Weights of a small image captioner.
Training: muon at rate 0.0027, 17100 steps, batches of 64.
Data: trained on photos with spoken descriptions (Open Images, Localized Narratives), 50862 training examples, 21.5 epochs.
Rows from block 3 of the text decoder of a small image captioner, named by matrix and row number. Rows with one number belong to one neuron. Each number is 500 + 40 x the weight over its row's rms, rounded and kept within 0 to 999. All counts start at 0. Numbers have three digits each.
After each neuron's rows are labels from the 100 texts, of 14976, where the neuron reaches its highest value: "tokens" is the input token at the peak. Only what is clearly more common there than usual is listed. The data: photos with spoken descriptions (Open Images, Localized Narratives).
# fc1: MLP up (decoder.blocks.3.mlp.fc1.weight, 1152x192), inputs 0-191
# fc2: MLP down (decoder.blocks.3.mlp.fc2.weight, 192x1152, transposed), outputs 0-191

fc1.377:494545539523495518502581504502540454463510539541495443505488496541516500473551516432492509532526480562418511496478555536513535386476588520573535397479479503524515492530535469502490525505495483548558460526535493487430520509501523547488515498484425434424491562482581470523498490506507466504497521509540490525489552452498582535508488510558538493469565558462518510509549502440424484454552483487499498537436503466422493527498527448483542469448472505528485482508512573455359486512500511477518551546409560436516506489463522531435554566424475517523497496510481540464498507414428528529
fc2.377:496412602429577466441454532565479514539478501521499532626489475413499502528527511494445479502494451560511458551499528507496559505508477520509496464534479422484461587476472525431557411492518529537497431535526502562416508492420506486496429489473503536438467475498467515494433496464469542472563565465476473474501442514516517504475487523482464540616484503483445561598463435497524494571516498434461520544498517522545482418510486540533516563485515514439499421515542519520539546500495488482498504558424497510502487474519508476486510513490502499532472517451470526489537553543489481468
tokens: "side"; "front"; "this"

fc1.338:477496531506457481502581493568496516501463459508490524584518530509536494466450507476486575520465524504483465486575566505570554502453510487506513592392474499531496411463479507428412479532500587518449477401497496500515511603540555525478526447480520515515535502515492524455506585509489480533509500511445553409432481487497436509432515587535500493524486553507443536506524479505512505490517504611527545511476472498478521502457470478519474455455405468450425538517495491532522462517501497526480522501476531507500517471477480432463539548497443479490472418604471512527492454498556503459
fc2.338:451461552494518505465507549524473517481500549519487495482484512544497473502477474562465509560482492491462505557535530427438411508541528513472520546492536507521557506451499434493520477475535480496422468537440485473501514490474504553606563532498490517536504497471484417468527524519556523508441486493410525470531623534536531521506498490499505502487522486472510461562418562483480633456512493500577474516499541574509498478442443490469406501472509400491392535501498512505477545473410534563484582537420526496525499548475478495528492515508496493531487580519500438512439520460487465492
tokens: "some"; "a"; "few"; "and"

fc1.101:504490533508500516475515434491581544502442483516441487500431486590501505424511558538477501459497518508568503498461546455433509553517538509518494508501507495441563468537544483493583534500513554558414472506517596522523486454539566485442397531555451536399525521466561459495525512457581504456556466463534501483544550469580498491530499478508500532497622562505500500495472528526523548489509458558451481484502527500503538576527433518499548489516494532486515551451507519436493499544494594482528513491461420478502384497501508498516497489489536497507416505545482455527535525460474506491
fc2.101:447573461491507506495511506471495546493539552510495497553491491507477468513481514513550512538494467468502494496465479385473542592484498533471432477440500506523468510478471544453503479458570442431540516436531536483493490528543486576504570551514479459497435563490553507525409576487473519376506500482504499511511578511469495459579555502519483509633433414504460520489463465530460518489528501498542514453504554517545501440578458522514454488488455485510557433471528522446513512493480483469488462539467534492514463571468513497523501399494435530500619468499534503489536558499506500515
tokens: "and"; "are"

fc1.564:515483552439483501490488456485463500506513478549506514536519572468553493520389477486557499458510499497505432459471568480519505432446510482428500464480528473517578499498465511520498489511481574558492518511485580547537539449444543506563530585500514455510481550531448459533568592565514494471497527528507578497534476477495443556490516477507475529540509495574506514533561566458405523485486497476567496507499509500435472523553528493509482476434585445448482556503392464508549512528510502438491463505475569512498492609550492510513508527597519514450536525487487470552560472423504494507
fc2.564:474531497479508547500482526479461470571516493416476494488521420540474517603428504437595451524541548503531490493449499564525520467458567472502476475515510474451484453497532523553509481505554511472512548370494520499559490533478538511486424516527486527490461491559508588472512470477462500511503482539529490481524542534540534522483547566558432495469486570449465422480467484574449511526623487484530502518465429535520518538521473486480496475389505475489472561430442508485495456466550496506581452520452504516517558528491511490458537518497516437565542509482506453442516491443520480434
tokens: ","; "image"; "spectacles"

fc1.394:444453454443517432435560532489494525446536436530468446452492502514480526619519462512492538598520500486427511465534532513587559508512548514487550408521526526491455482540501482566399501436506482580427443472527493451508400507475421489492524505490502588504506498454464450506455509403502491523492485536504496535440432493558527483486465492492492478519469469457520511499538446497530494511486446483471539556487463506551477544425507526435506498464539473522514484503500435499509492525461452511511510414475452572482462581513555499569510479475475536498482494483575514523551506481502445503
fc2.394:561474402489454447462479503473602496462524567466528459465525454478547479579549519482547494576407426518515508408442548516480503506471479486487507525541428503571527452492537495479539586486479478474535503435501457518461495508473499502496479529419453514471442532562458535531503493497483461480567538499476511524473503574569499510504469433496486375486453507523574475405507472491523530489466584484532503489438477519553504418545506531520516501450561507538461469511492583527475547536538527533509511533548543469474498496471534536536491514546499470460506519498472487496415503577501508536
tokens: "the"; "which"

fc1.699:496496458366490496516500499489501528479495514466544461472508418483523433504472541455499479433528508454508483451497505493490464551500441424561472477519505507548503511500497558483493492522471524475544516438474496487458529504544497534516479474491477478487485483485578600443556535507530514548565536469528513511488391513543476511511494526480564573464500497520501506512493426493495482438511497493511480495499496319501490475412573485531534454506378496561516503534509536485482489545558523508508515473494504424480439461593504532483454478575515498537441495578514456559560436512451489485
fc2.699:524511455449490522542456470531443495520530469527439419511542442510516493452434586458507466499518498515493491527500474492481509538533542490389494499459499442484505412512546517445443516517492499442416490546603510482501478506494530491564582456535499490476442526518512485452485594446482498504505624537540403466509516495430468413482528530472538485499476528572465533485499517472524501524445519484503435521596630504519523535514531496481479515525525503523480491564493481523484506471480528503500460498567514476460489489504432457472541551518511512579454485486496475545509557534491484607
tokens: "some"; "a"; "with"; "are"

fc1.490:413527507491516497447537455481443520474483475493441533467494526474447489579600431500585433514470423480523428457491542498528512498464435555523536374460539542492408507498482430441498508523415472506453445488506478410516501511515517446506469530493530509472448489495465460457517450527524490552502525554539573550525510457499541512506493525519505535485535550502423482473515572540570491498513458468466496454535505518510479497531455515512393501486509433541503489517545499531509457544493478546545533480490475406445550486476508479538447537562529447490477533455457494509495442497456416493
fc2.490:535536510491498473496596519543461470603477537564502506527522612502461482537542458560469509525483452432505503517533534494503490472537610504532478521483501459458471433533489550508535593488405493451540460485483541502502506408550566502546507523570558524541470497493488530472433527491463420485496459489448540516438417484496549524533482537503473506464510489500525511469505426474485589460479493490509551477535420540484511529487517495550452460529494501467512550506483502487445507479497486460558492463470416383461545554522535555487502491442479477535508506503432459457502515482491473599
tokens: "some"; "who"; "see"; ","

fc1.43:399468506500511551541449455495497585492500549491425540504487496471483496488474538440517484525531480479539517500494486501493528532450471423453492528517514480496559522490571505613490503527498523519494565513449498455473470418500524472497439488459497436562527520507539508509485488481530497510572510482488552472476471496503527439530508493506427455486572482498441501549585527471517529501535473515508485580493459514396489557516439479514551509474519491414437541598579508525476548529467413544542521521498498580546493530489520493506460589527500461510565465423489480488524433435471418419
fc2.43:445503500471415509557465510475474434524510523557551581404458514491500518510458520468439426527545481452505549502507571539471465527516518477497452426481566544502502437483493475480449469519473495404499516577532616476429533498536490525488546445539469421470561546517510501500488506504514433526492460568486554584584459518504519555506498564458501511461607478523478489461516512511436456530498511532493524520450498482515503532545511482504447587491447492488488406475512531547434477506449461482498500545569529498497459459505595568501504516514472545495488539502465515477461463536476476504
tokens: ","; "over"; "see"

fc1.550:438533556518504426486475470509491493488535482507465578503535516425409494490577486483482514511503553572498502509562509480498593487575476601502476504479599514517554415486498481530462535453458517441542505560573551449468464524400513475476535500522493490503510475485496470504472494519543519524493471485576521527482484405489530567523462505512448433536534481565436493584467488510469507475505549471567530523506453473514510580518472498459537409530476486452429493472509469423523560495488499510477512562489552487470523487534565541472538507521465490547568455458523498462432463560550493484
fc2.550:522534477510500500478513497501490528503457542531481502495532508466503500471597480450452529462467494494533502535485455394470460502514438492494504501427536581446510482451513514493449470555440396568550501454506559490484494526470527483491491552378506586502517480480509500577504516473546534505562487532503512435501491549463502547534436495503499491469493568527516546486577528480556438548457537603509496531497478441513491505532536465502505515532474538512516465499519516385529412500560507490483524548500520476551472467496491459578434613430484437542484549416510448472510506537529456501
tokens: "see"; "table"; "buildings"; "wall"

fc1.222:491485533463469481494434485456485525435543411570493522489491444523498549530504504551490405497489444568466541453483503512501502395516524415498548490524574523560551516550450561432533518529505504472505481475502507437502493480446463477460531547479453518477485509518547490551413496590499465573458452552501542500500522537460496539524528451553507461460438465459538504445583464608506516559485507516451525489486490510462503481488509518527467495450502517496469568440530429602577530486505578552528507543476433464516508491556500512420541475557508501556476525506537488475490509544490491552
fc2.222:558382433476446546451496443487453441506480487570511567582522493478443512500516480442508532507532515507459487498406491516476536524520509581520631465550489427546536471538497529547518533497474538510517530484504541440495513469541477480415519479496504496449512457520524512521463538490493519563522547484480473492501512464552575546460498503483477506484521478544570530559514477465467442530517509494510470449495516471491530533513367432407564480462518505492472484556481522425535532511554495575559448543459466493483450413483558519444495548500488493463491519558478513464499510572525484519
tokens: "side"; "bottom"; "top"; "people"

fc1.468:511469467505501449564479465515514497586500536490511554477501460568501501542462438481455516487608463492476550501586399490565510492415562471502537559489528500472548446488473492490549441455463557498481519467485537491526508481537466463438535485513506438512586525500464515366547496490430539498482435470526524497462564469560532465488501483459547480534520526590481502461550516448509508472472508500436474469513419512495503523446535489493513413543491515513447442535516463504518457532577429511494502450492511521496520496529479419523532399505534547497469498436496515462555440556516512495
fc2.468:563493559490564513458494539475432506447518538472481414474507513511532530498529548496420403479544568423474472548507533542515494448538516512430512476558485501574480481486524409546485500464473492529460499440468574463476552389448515477504420471516438485441485515473529519528471464481507488473557509484498529508485537533631452452513516435452469508494572512484530524574484557513519468495538393471524568470476481506499510509501506502589525536529511552550546491502473483608491492465464524517432493559485460474497525512523485531524434481484508480499479561439547533450508481516515503485
tokens: "see"; "which"; "there"; "her"

fc1.754:495500476503430494562485533516487526605525441501474463498474492516564435495516500508517453498504469540480457537516456530440500472504619478503490556508442541528463484477580488502480513501541544476526484482508459449495510525475500451518431484486483451543463498548538464538397520438486502502503472476435520506579511593494528536488480461523502526439508529535482472535460512472431556439441544505447515485532486481509572505527450500544459415466419577479475483497531500502607464511533485552498495556532447562466583528503488434501450455536447389488515453496576485483481540462503478441
fc2.754:547507492504523486436527521456508497520473501523508568500484507585540538460478479452412512500509501419539537536551493534459539555474472500514491509469481498483495516500420551554516441537524403443505442522504510556523565487492531497552462493501554513476473514500513503576545510482579503499488458507516454490496470498497474463518513497460469440573503536465502488561531504418465507444499356459476495496492462491531411605511451559474447537495523431450546534387562490510437502493501499506513531514510513416530540487516626490489512481463491485516516528510471565480400532523475493539
tokens: "of"

fc1.78:549543474496540476448560500531475505500552485504495483503519541451535458530535495524490444510536458502484450591540500468545522598475532500465489497503603493439494463552534495461516518573418496575470450420497507442502484481507500504475526455453534459460475495364496473398514621468513546500502473484512514512530450510484538475568512491536520504551505487553405475473440469509457468459365492513521454499526549505494535455507507507498522499536452499485618435499485503532501478473487538472548520560511500437446518500517472510501497529554429549478461520546461514472461530488533533486
fc2.78:515472490514494512541479515464583557527472494494481430547489472509497432498519494504415515477486504515470491533480413502522524493489509587532533581575444533490534409578519547465492476476537482482494396569526550489500510482526511526561518436527523551423529512489483513473468491448526498497487549501494543455534501500481464430545504509483538561462426536475503548482379467479558577460442475482472481568517525474475501442504557523529418452605518494513508478516491501521509523489445564495480433498600473532518502492469499571480507495516545479402435499567521487453479551462511492520
tokens: "see"; ","; "and"

fc1.23:466502469450478511514489475455526552453517547556501464492546511546460552507518485521534473460552443524498501479496423471444481423524466514465519506554509464577473443536431589502583503500514486502568487565503528490463519567492483543526438495580489447517544405517473528483491500460462540493518514530511516517440452519481495502476558513528563520523463537500457517549517437485446516490462506477484434491457490483562559543556476484525484446482415478460480476481497417534530494469545591537431520584513435504514514470497500521532451468437507509443485495523551525521507510554491523672
fc2.23:507452549527452506457516483482405483461455501517479609511525499486505429438533473563469500579502504462482501520456520493526469487529479535501494443451507506497489537562536465483467491490457446562507576497496477494488479448518467488550523519497508569517593586509498460467481559495513443594450521485448478457580455490493535634482546517484500542508523531504492422502496441545457496513477491511562515465486477456499594516417499505483578583517498497548511445504402474547461470419486503508534503510529494431472475418492565489467516506541450533533480455497493524473514549566530499513
tokens: "side"; "middle"; "standing"

fc1.351:465500530407499533454503512483504514373544465481434520529518494494495474570480527516526470498536546442523421522465550460501544528594500541461458432483501555476501494509493510522513485494536380580545483499485508521506471512479534507431463541451492501445471528486430511453527541495434556515452528505539529571477515482430487566464446481467444560546494508503485524496503482452498426435496600507511507489525472436481534491487518412456542475520463455561437495515491576496516482445489485492549482476494407431536482500565518627483505499487518539507495502474477430519472465472532511477
fc2.351:581531484499527581492547501518499464480477474479552539488531467505488483483531501518440598419601480446449563524497499513489460537509564505499484436499530515480443549555526503570528506392513534552500502527482503511497533501439433386553500507488489504488466550497548498490494503538483492528513471505424554541545486508473510447510496507568550420513517569563425534464485469445440506486450521466521533500499490444473540502473488532467478494499542474468555538513485466450481396536493482522556465530522480522429485423533458442505426558487490475486601497482520504498437513559585475474
tokens: "see"; "is"; ","

fc1.625:436519474499533445485491426553477527499457475472602480524467456556515476429505513506476517450555487487476555507450472557487478527475498462489509478404498459498590501520500491476497502495511485567548423499396443460524495442510494472473488508462625524489511550467509501560500488549587482501436465516509496499462470485504529490506495526483439516498469457501496409530505512515490420469451460540473532470503565490479503556450518544532498452517472446529516500485489458475604385509487555492500524502469528545429474457479462506509474496531537490479561397433497523416537456460508484586
fc2.625:483541456517499498513461557572502526460437492557453472533584464517501490472511461550489499561445447403534453484508463534539502543503549524530497484529491420533427449511419443458489518440563508385498483543579582521414485494441474547425585566518470522498446488478442501517515485539388524461545464461514492521476488470494532506516538477543532525470499547523442567504466497522580582482511514516560506523524457505429494549500517542542552495533557510482521520461501502465533494464488436484491518530480434410539494501522479492503484455492509506429471518494495462516547480561512510525
tokens: "side"; "and"; "some"; "wall"

fc1.256:493503498454570468477463472483487492530501559506505564499523461486520557525554501504472491507433450526470469461480488527538535527521481513510461427492462512457437507517427569531413483515517499550521534522542586500467527466508542478477472508621507449463488545470456518422576507490498556400474424497508505428495438518495487565483433504505514554544564544507516528437477497551499447465486536507533445500527516556537401581486549409566418497544497472563501492509527539494560495482491508467453442442511568516478519487506481518519526529511536485570500437488502438518485485465528444581
fc2.256:505519477560493492459488479478393429504572484519465593599519556433477460420492588480528501559520485486491531506474506528429501493587460477510516516513456537524515504482468491469536488559565469480493498553574447515497525489414463467521489521486529426517511581473496486488501503575484554531513567574461500504471438577459472479504445502493500515514555550495544460468506502514517540497409489502501443528499548511479528523412503504399456541534501527500578523469461488546513491504486514537509539531528509430423485544508484527404492480465470531530396528459499481490521488512556467537
tokens: "see"; "hand"

fc1.742:423514573503473518521501497494496518490473493467518584471472519484447498555542501527564529481500491629496505486499484525528529511523488456499443440506459467457592435524508462464540473440479468538480506528519518528522525532513471480510518492559440501402445466481479553442447425549560471521532462556454527462598466487476557495507506618493475494466441479509582564456460550541485510566513441464491498518499485465427542570406516411497452462508513442443454509501504499507490452474464503498501582496456488520492491516489465446449523498446490551412516492534542463504517466507498526545
fc2.742:565553484497526552596479526512485498488513472522501587498500483446489539497527543487426531501489500505491477512580493544542530521461553538497489506527492530451513593474611470474477469424467543540486485477491524543433485538464466520513449533450522535582487485510496508487506503433471525466508524526505524500541488512439511451541490402446507510493471510471475540466507476447422522570447507518467431514404481545465408500500465521565456511577497450492514568500531504574518501498492505484557473518416469513399536474553504468461388516554489551547471480446426482481518519512562490516
tokens: "holding"; "some"; "and"; "a"

fc1.572:489531473519506490496491529551467433454463482523461495452545480471456519555448559467506571544465421519504577401527476504496497479502518481527521490441467496530516482492497457537591447535520536533499530538537518483472496489501463385494453507384516449480549527477537525524538389504488564495502441412452437466471506509433512555522414532509530529514498463465539495498490551434437516493508574492466512481425431478508448603552517481487488522537410544575504470539484515517509520509498472432502559560464461493459461447513462476505469497498499495458551464493485528443462520491518482447
fc2.572:502535495567538498461505569486514396527577487528500509519491539481478430495542516467537483537487515436535571525499479540510610515502514517519476503463534449489485491506515585506497460455540459477472480476435458511431563456502496502500518486486515502497512400465535496424532491508505517593562507503456548498515464526452478455568463527482510544452497560501475494534438519392446484445498462515509546496409464512500487607480503500554440533501495552561559493540482524503550418524483497577577467496460460554509539518462457569556501472546507464475486500510452498469421502532421474484
tokens: "of"; "."

fc1.658:487500586464476508515479420490482477500459501461457421469486456538526498502550462449481497485543526499544481485494503485502508480439485499499542452553494474530528561455558476459573455430479449455559488465506500443458447527554523504514500544451476430489474535536509453407408495584488483499478536471507494480437517470453622453463540483490506498566503480518449522393502487512492477492486535555522409463515443489538465552546545545528517422560525525513497456486453472483499569429458537499569489566504462483413545558487467501500480462496471466505501478502550501450596501497498426500
fc2.658:488534456468524568492553488478434495492518466396479494435511433500474523516495549523542514502622462508492497543487534456450602493484539504535503550492455421482450591573457489462500554470477502534491563548530497500520536482560544539518499522468471462560490552497482513463411465520432483521534447511486432428451436529485585480486536494506463513477489569499479519468474459535492495473518439465484473483549503525499452498529511531463494478540464483526508505481564487483524521497525482509506577555568475482465433546462480478432420535584541513489496513486414538579550573465489518555
tokens: "side"; "center"; "is"; "a"

fc1.15:471558503501544586573472502494515533505512534503501469478537502503457497522485497471477577499464459522507510494524433536562520454489504441556474508616428462451512509504549494505541509512509485393501509493486605500454523580510443534507488408510489517497440497495489480521543558494452522451512538509521508546444456488585558502392546483498500540457564520534539531450456525512508471530490529545401522514548507453539563554477640556480471471568487488471501475522497497530480505505501501506499493496487523494456474423538507511562478429522448465474614447538456521522525517514488515528
fc2.15:491513447496533514509502519562515486553531528463572531500506335500606487547519529476498456456477507521464468479529445505579493590468556547596459577518416469490520518492467507504462480435533505480475513511479491552438461507495482486407464477483583540518497496476504550500508426549541515468510470453500513527527509488435499438437517496523488512566512499473504549528526508471541507469500397480446487482565528486519548479485544510559487423454528499498539548479466519484527533460463489487490475453545576519522497564524472529518452475490423494482490475573534512489497533380453508492
tokens: "of"; "a"

fc1.203:492454443450473483474519482466513531554486539510497544438419487564455546506542412495463498529516503521505488505456431509471471490500444457451483533452504448393452549519583436440501528454486481511494510454433512586425491472536482514540443489437470428441452542463527469565563517541612488581444479500497503434513458522503503483514510492533530491560526502474516519524547513519495501578482485492493454491485491447515461521434491573547527463500471588475503482500502446456509451483502535491607461539479473512496431503536531549436510498561491536487460503579490574484486486501520497440
fc2.203:506491481509524479463502506530534500447506532488481526486506460520437517507508443455535508454480457540455492528516416465430489425503443458506486461563502438490487502468506533503488494453479491471490434454487570548498522531490503506509483483468466467555485389518536489589455446480495517498395507492532549508504550476499484506536577507551495594491460609494516502479423586548567466533480459485488500355532527617441494547486470510484461529507419468504505519483495491488515522473510484565580536519506501528482551531541537498561554519520554503550480501412454562498505551543490509530
tokens: "the"; "there"; "a"; "is"

fc1.607:501505461495505490514525517566443548484502543552475524555550476518473486505507513461521478431540475465518488463500494488508468506535449483474528447518422449582526521448487551547534513563467502511458424422485492469483496455533502455540511439570496445503442430480513470442507513497454520485455535539482454484536460484563505589483520574532504559489475510424434442520493506602490461497495479466543555468564523490512498527417505491546471503560489515431445441541503475476436515503547498533427577451476480452584530460496525484513440503516496468595486519559503537491568499625489483465
fc2.607:508548559478467514547496500493537504549491523485495475465547515534479498497446460491526524510583468479578458485545491515489462589513479507526495409533446441560479544460576503460483501500492550440561533514537441477454462530517550512524540430559473516438453560549490524532466534391487528501434453563525525442583500481494507543487434528469488544502505457518573480494507501470496578500477447566500478503431552467571442515489594515485532491458458507560475545487507511501496385528438477473580496523397485510458509490504413469467490501483492549491528505485501481550493543477436506476
tokens: "some"; "few"; "a"; "are"

fc1.389:560588520584525509515532542496530473502481406463450449506582424541418472501494485550493521539483497531448479449560492496548531518532545462463503486499488536388603446502554464502450509509512518503541561476487510419469481456500520444503531455532482539517428545449506469489518432471481504482505492494515550426556453528579510471460457560516500401498498530490478545435528562508506550505499498544498490488517529476506489486535549505489504498538488528488611500556568465454424512498481528471539461492422498492522571539553499462501565472538473501480530476565504558495540426504530477475
fc2.389:447509503495514514513512553521571497497499494502493524534487508515540549517511519472399488485501460473524505601513498484482491541499518476512543512446511504432389463568474509480488463516426489619412511496520498526512528632494492516432475584516530537500514486502469468558579444554498485553480502474488494566473510435520527495488489462477442466522417562511510487488445516476519461519604494501517506422479512443497479515504556453515424415453512541491505522520510562439488591593460507463490477423487456486499524507500546505503522437465503502478518533499455572527495443459475557497
tokens: "of"; "to"; "on"

fc1.469:478502496542502497473485447523571495560484458478471562529442489551502495493496478453534480459456482525521475559486433474500531497472472508561511480489490491473544421441583479367422445561498487542495500504468559482585513617472553494497457437452441433574458455476528509569444466476468494439556475452501449469506513530455514496516491549520464506498444537520497444472445509528497531518542445462521526437489489433508586496477511494480455481524445498461444484465524475588433422567523519474499447467510496523515472528550447457501575533501470476475460488521531498481492571486462515547
fc2.469:570508503494451493492514539604594441441551467519533522514504494495524576532501487411496538484516383551521455495507528497553496456464506477451480511508522517531465460472525551508466527474548544460488491527447539464503490449494506499448559505496519465503588496458488490511540549535495517524483500594445474485493491440526551505502481498410503434511430492472537489502502449545415466517481514433508486508529545459573472397536472446496523520435498407496482443482529547511506576527532516444507498484560497503522441484476486568506489543547437546421509537488579562537520519493522462426
tokens: "holding"; "on"; "and"; "riding"

fc1.264:478454503604464525477504531545473582498510464492449498490437542460509449551394567516492474500479575444495426532495492475495506499481493411573483526515455506430548512483533519514485511526507475471480531517415562545530444464544528476484520436537404451494532488489507540509499527522494502553584501486506527520474529446539422505440490458537493455524509580536652516505534443474555501511425513562575451485563463488497496425502462504546511524536455500572511508498483510476494483476552441483462502469473489457530479455472486441451543512484506522418498459435486481487527492474490480528
fc2.264:486537459500400529475476543526488434539485477504481509474548495499492403481542591517484486410498538474507484446422406401474525517453494511510590504521510492505533531442471464460491569529579500446476512517473527532530475508540454476539494521462486521555479539508504487487529460496486513438498449482546479561558508489532519488507505478508415510501507490517527495565522583512394576499416547496520534409516536482506486551591506489517438498527578533539443505472523471570538433509501470535485415500492504451452498497488496482491434504548478470496434527535494549591537495510542481507
tokens: "of"; "id"

fc1.8:448546458518564521466374417522521509514440480541539440552490542521556508519468577458465480466517460431548460491520414490478427560605530470495469500483545528515527470517495521472510542512495527490452531498488424519520449431472467496493473491497474536474509507589522459531489502516488567529461457539560565505509548486484476526439537457489495519515474495488509453498486559527489479519518422502518520489478539497505453488372539502490508475499537569442519455595481544443610495500473546574474582546491478487503517503522512502512494482435476582495455446498547539441540491521506532494
fc2.8:468475558520428559545457485531463545518451505451490508518487523444508493559500563459551485493505525526549513413490567469527491477477516430488472444497504525536545453503549494466412491434516516538507606474559486526529569488529550513486505455399471572477454422525466495481512509551526457484553541432575564461538502503550460557488453527455421478558469539489483475443476563471522443554544541540499455486518522516466546520499498493450449501448470455446522525497471493567510504420486448494562544517530501539501473462596549443584518454439510488513480530436496517489501493503468502510
tokens: "and"; "is"; "there"

fc1.536:440468459537546458501508531611466512490534525523544560421418497497513507539493524523492525498504396565529466481543488536505506420528532487484457471487521448474411497480498461504501519493508573416495507482522509514515493516526488546498574471528497428538530483523528480487466435432512484469425506504545477460545492592515478497419401515552476525463531489474473415441623511487479488545508473530495537543532562488512514532438474432473492529497527437468542409553475499560498521453444445541486538511492534484510494599467470526545539482448468442483529498505485497568468487508467498518
fc2.536:469463507504513412551490503500613435541509516506502501515499444508515495461490521489492499490530451449501538417471474397492562479390532531445476463463452517446518538504485485520468497532518487464507508509481458489471500492511510518536501548493568605547417530512406555479487546527459420442526492499504548484501501535493509470491471464461534430504491499438485416483481502485539510501588514387508525501552483476471512622561564469475524505555488508497519470501498478535497525499462495570458520509535472514575542592536570528515465489526567451500435553466465511524487551536537502466
tokens: "holding"; ","; "and"; "with"

fc1.314:473514481490512450495468474567521475515512521460461500519485420507485513435538586416451528520526480498498540554509565437542527455503508545468487550516427540487447390497547531513482448474539456558487526490426534529505522467460593463507526498501564511531558471425445499467479479480425506506473520574504496500499498436499514476531529554586504509461517555498550507560524550464507566487459496522563452461480506483515500596523562498546521531515459487538491519556438528593478524534466457506424503412504588494492496467434589511589537493533536517514508523534489523528485498502550538493
fc2.314:511458515532433431533468517516500513507467499467542512483597534464526500504483496497573421529500556530422428528508573377482490448458499400517487551496494512493563491462538539486494473460528547416534486490501570538422537395498532462539499548565491473533593403499491473499432492544523523483498513512541489546494530465521503537497569530488506478475472503447501503496475497528443533580527471489455501459500463548468458552490476532528584502508473501448557489508579500512533471517396507543517535442418519502508474523518500425466424492498517445515513485533529476494479485544512548512
tokens: "some"; "i"; "are"

fc1.448:485509492467485503498476519490561533480492514529496421483591501402505499572510495441512472500517494496472515474482530495497512516595521506513509527497469503539529537528479584499476487526488469451550479448505525428527418517413545576567492443525471582536520490479428495491484524480476462512461538559576425489474458518522561487451460501500441460531467505496400530464551543536500448477530484491469447490459445515473514480528545522449460464508450503511503559432408471411525507382487507552449494553485494408489552552481510549497478568515582509490483477473420539472535494494498486471
fc2.448:460503430585520482497469437521476400574538485493500514474459461457565455497504480492480590497431519574493507466485431542509499459501533533575493499483493544506537521570458469489442477527517461474471502455470491493548470439520477538645470506447533497540480522542479380528489409510519497548506449475468485463436520458512548556535493563458505523489519479535495500507525529539487532570463455545549461522485453490512506528543486553475466511551503546542479520498583551498518447461509508484502548551479507512438549562500520558464452560496449431465550479495470464480540535448537487431
tokens: "the"; "image"; "few"

fc1.232:589474543528539546501526460561527498486490505453574471546442465529450393546531565496515443485501474491488454523568538562503530455519509535550502467484525404551553473481496544431503576553574535500518498488506532489498517517451507541469437538504459516470441508552475545394508523554493512516459455519502549567530539463486564473458527503599487450592522509445526537506436485519480591511548430493501477415504504510512532486486472571472469489501502503525502540483432456515506461476447449514440444475503507512484489475507522464463550569502503521435469447476454482500542511438565482501
fc2.232:503478543504500506507509468488446526534437591396481591486514460497498521476502516566511392483534501501530475512487579494562493544501477547576525515569504501535507484500538492469518450554526442488528501477508470388496497520528500510536479496490483551497454472480481497499519470508493497495564504458496552521475469436535422433502449468494526513569519525441458515471406402460505498504488495535493498416498559536520403507566431528524518501530611467487477561500450517476494496481493449536453490533508569609529510517528538523512555514397487567446508498475469498431516492506499502455
tokens: "of"; "wearing"; "."; "and"

fc1.77:508508562498397481489544490592481512507502521439515496421530571522609461500458527420499466529443537525496444518493503524526506505511604541526488560445541583556557508489498588454543510477559508533507538522536517511522492487501520547538521455553509427507497538489501521494466493485513486491520498463487502515507452497481477463471535543540493477464452443466589423506513508496451499472474509515480438546485553491520472570542502477491509459595508496507574499450488472479547639512553491473458540416496528468492465496583531494552485479533562498409473551520424550505467515498501493495
fc2.77:481588469502464551492380516527427557552450538540418501523505471550493498507437564503431518504544494514494526624469555506511540504519525501491510501507580490515452505465441529496450444496480479486475494508473551427489482512517499509572497458409512492492482492412550483462521433596558507512549502532585508527497555498480500472526503564506487554529558479541516487413524517480465478509575511464492472488506473494516503395549426519510512511515470450494488510502497463530468435582519506455540436468510515488515528530497567489476434474478508481447487478485488526426582475478468560448
tokens: "of"; "are"; "in"; "on"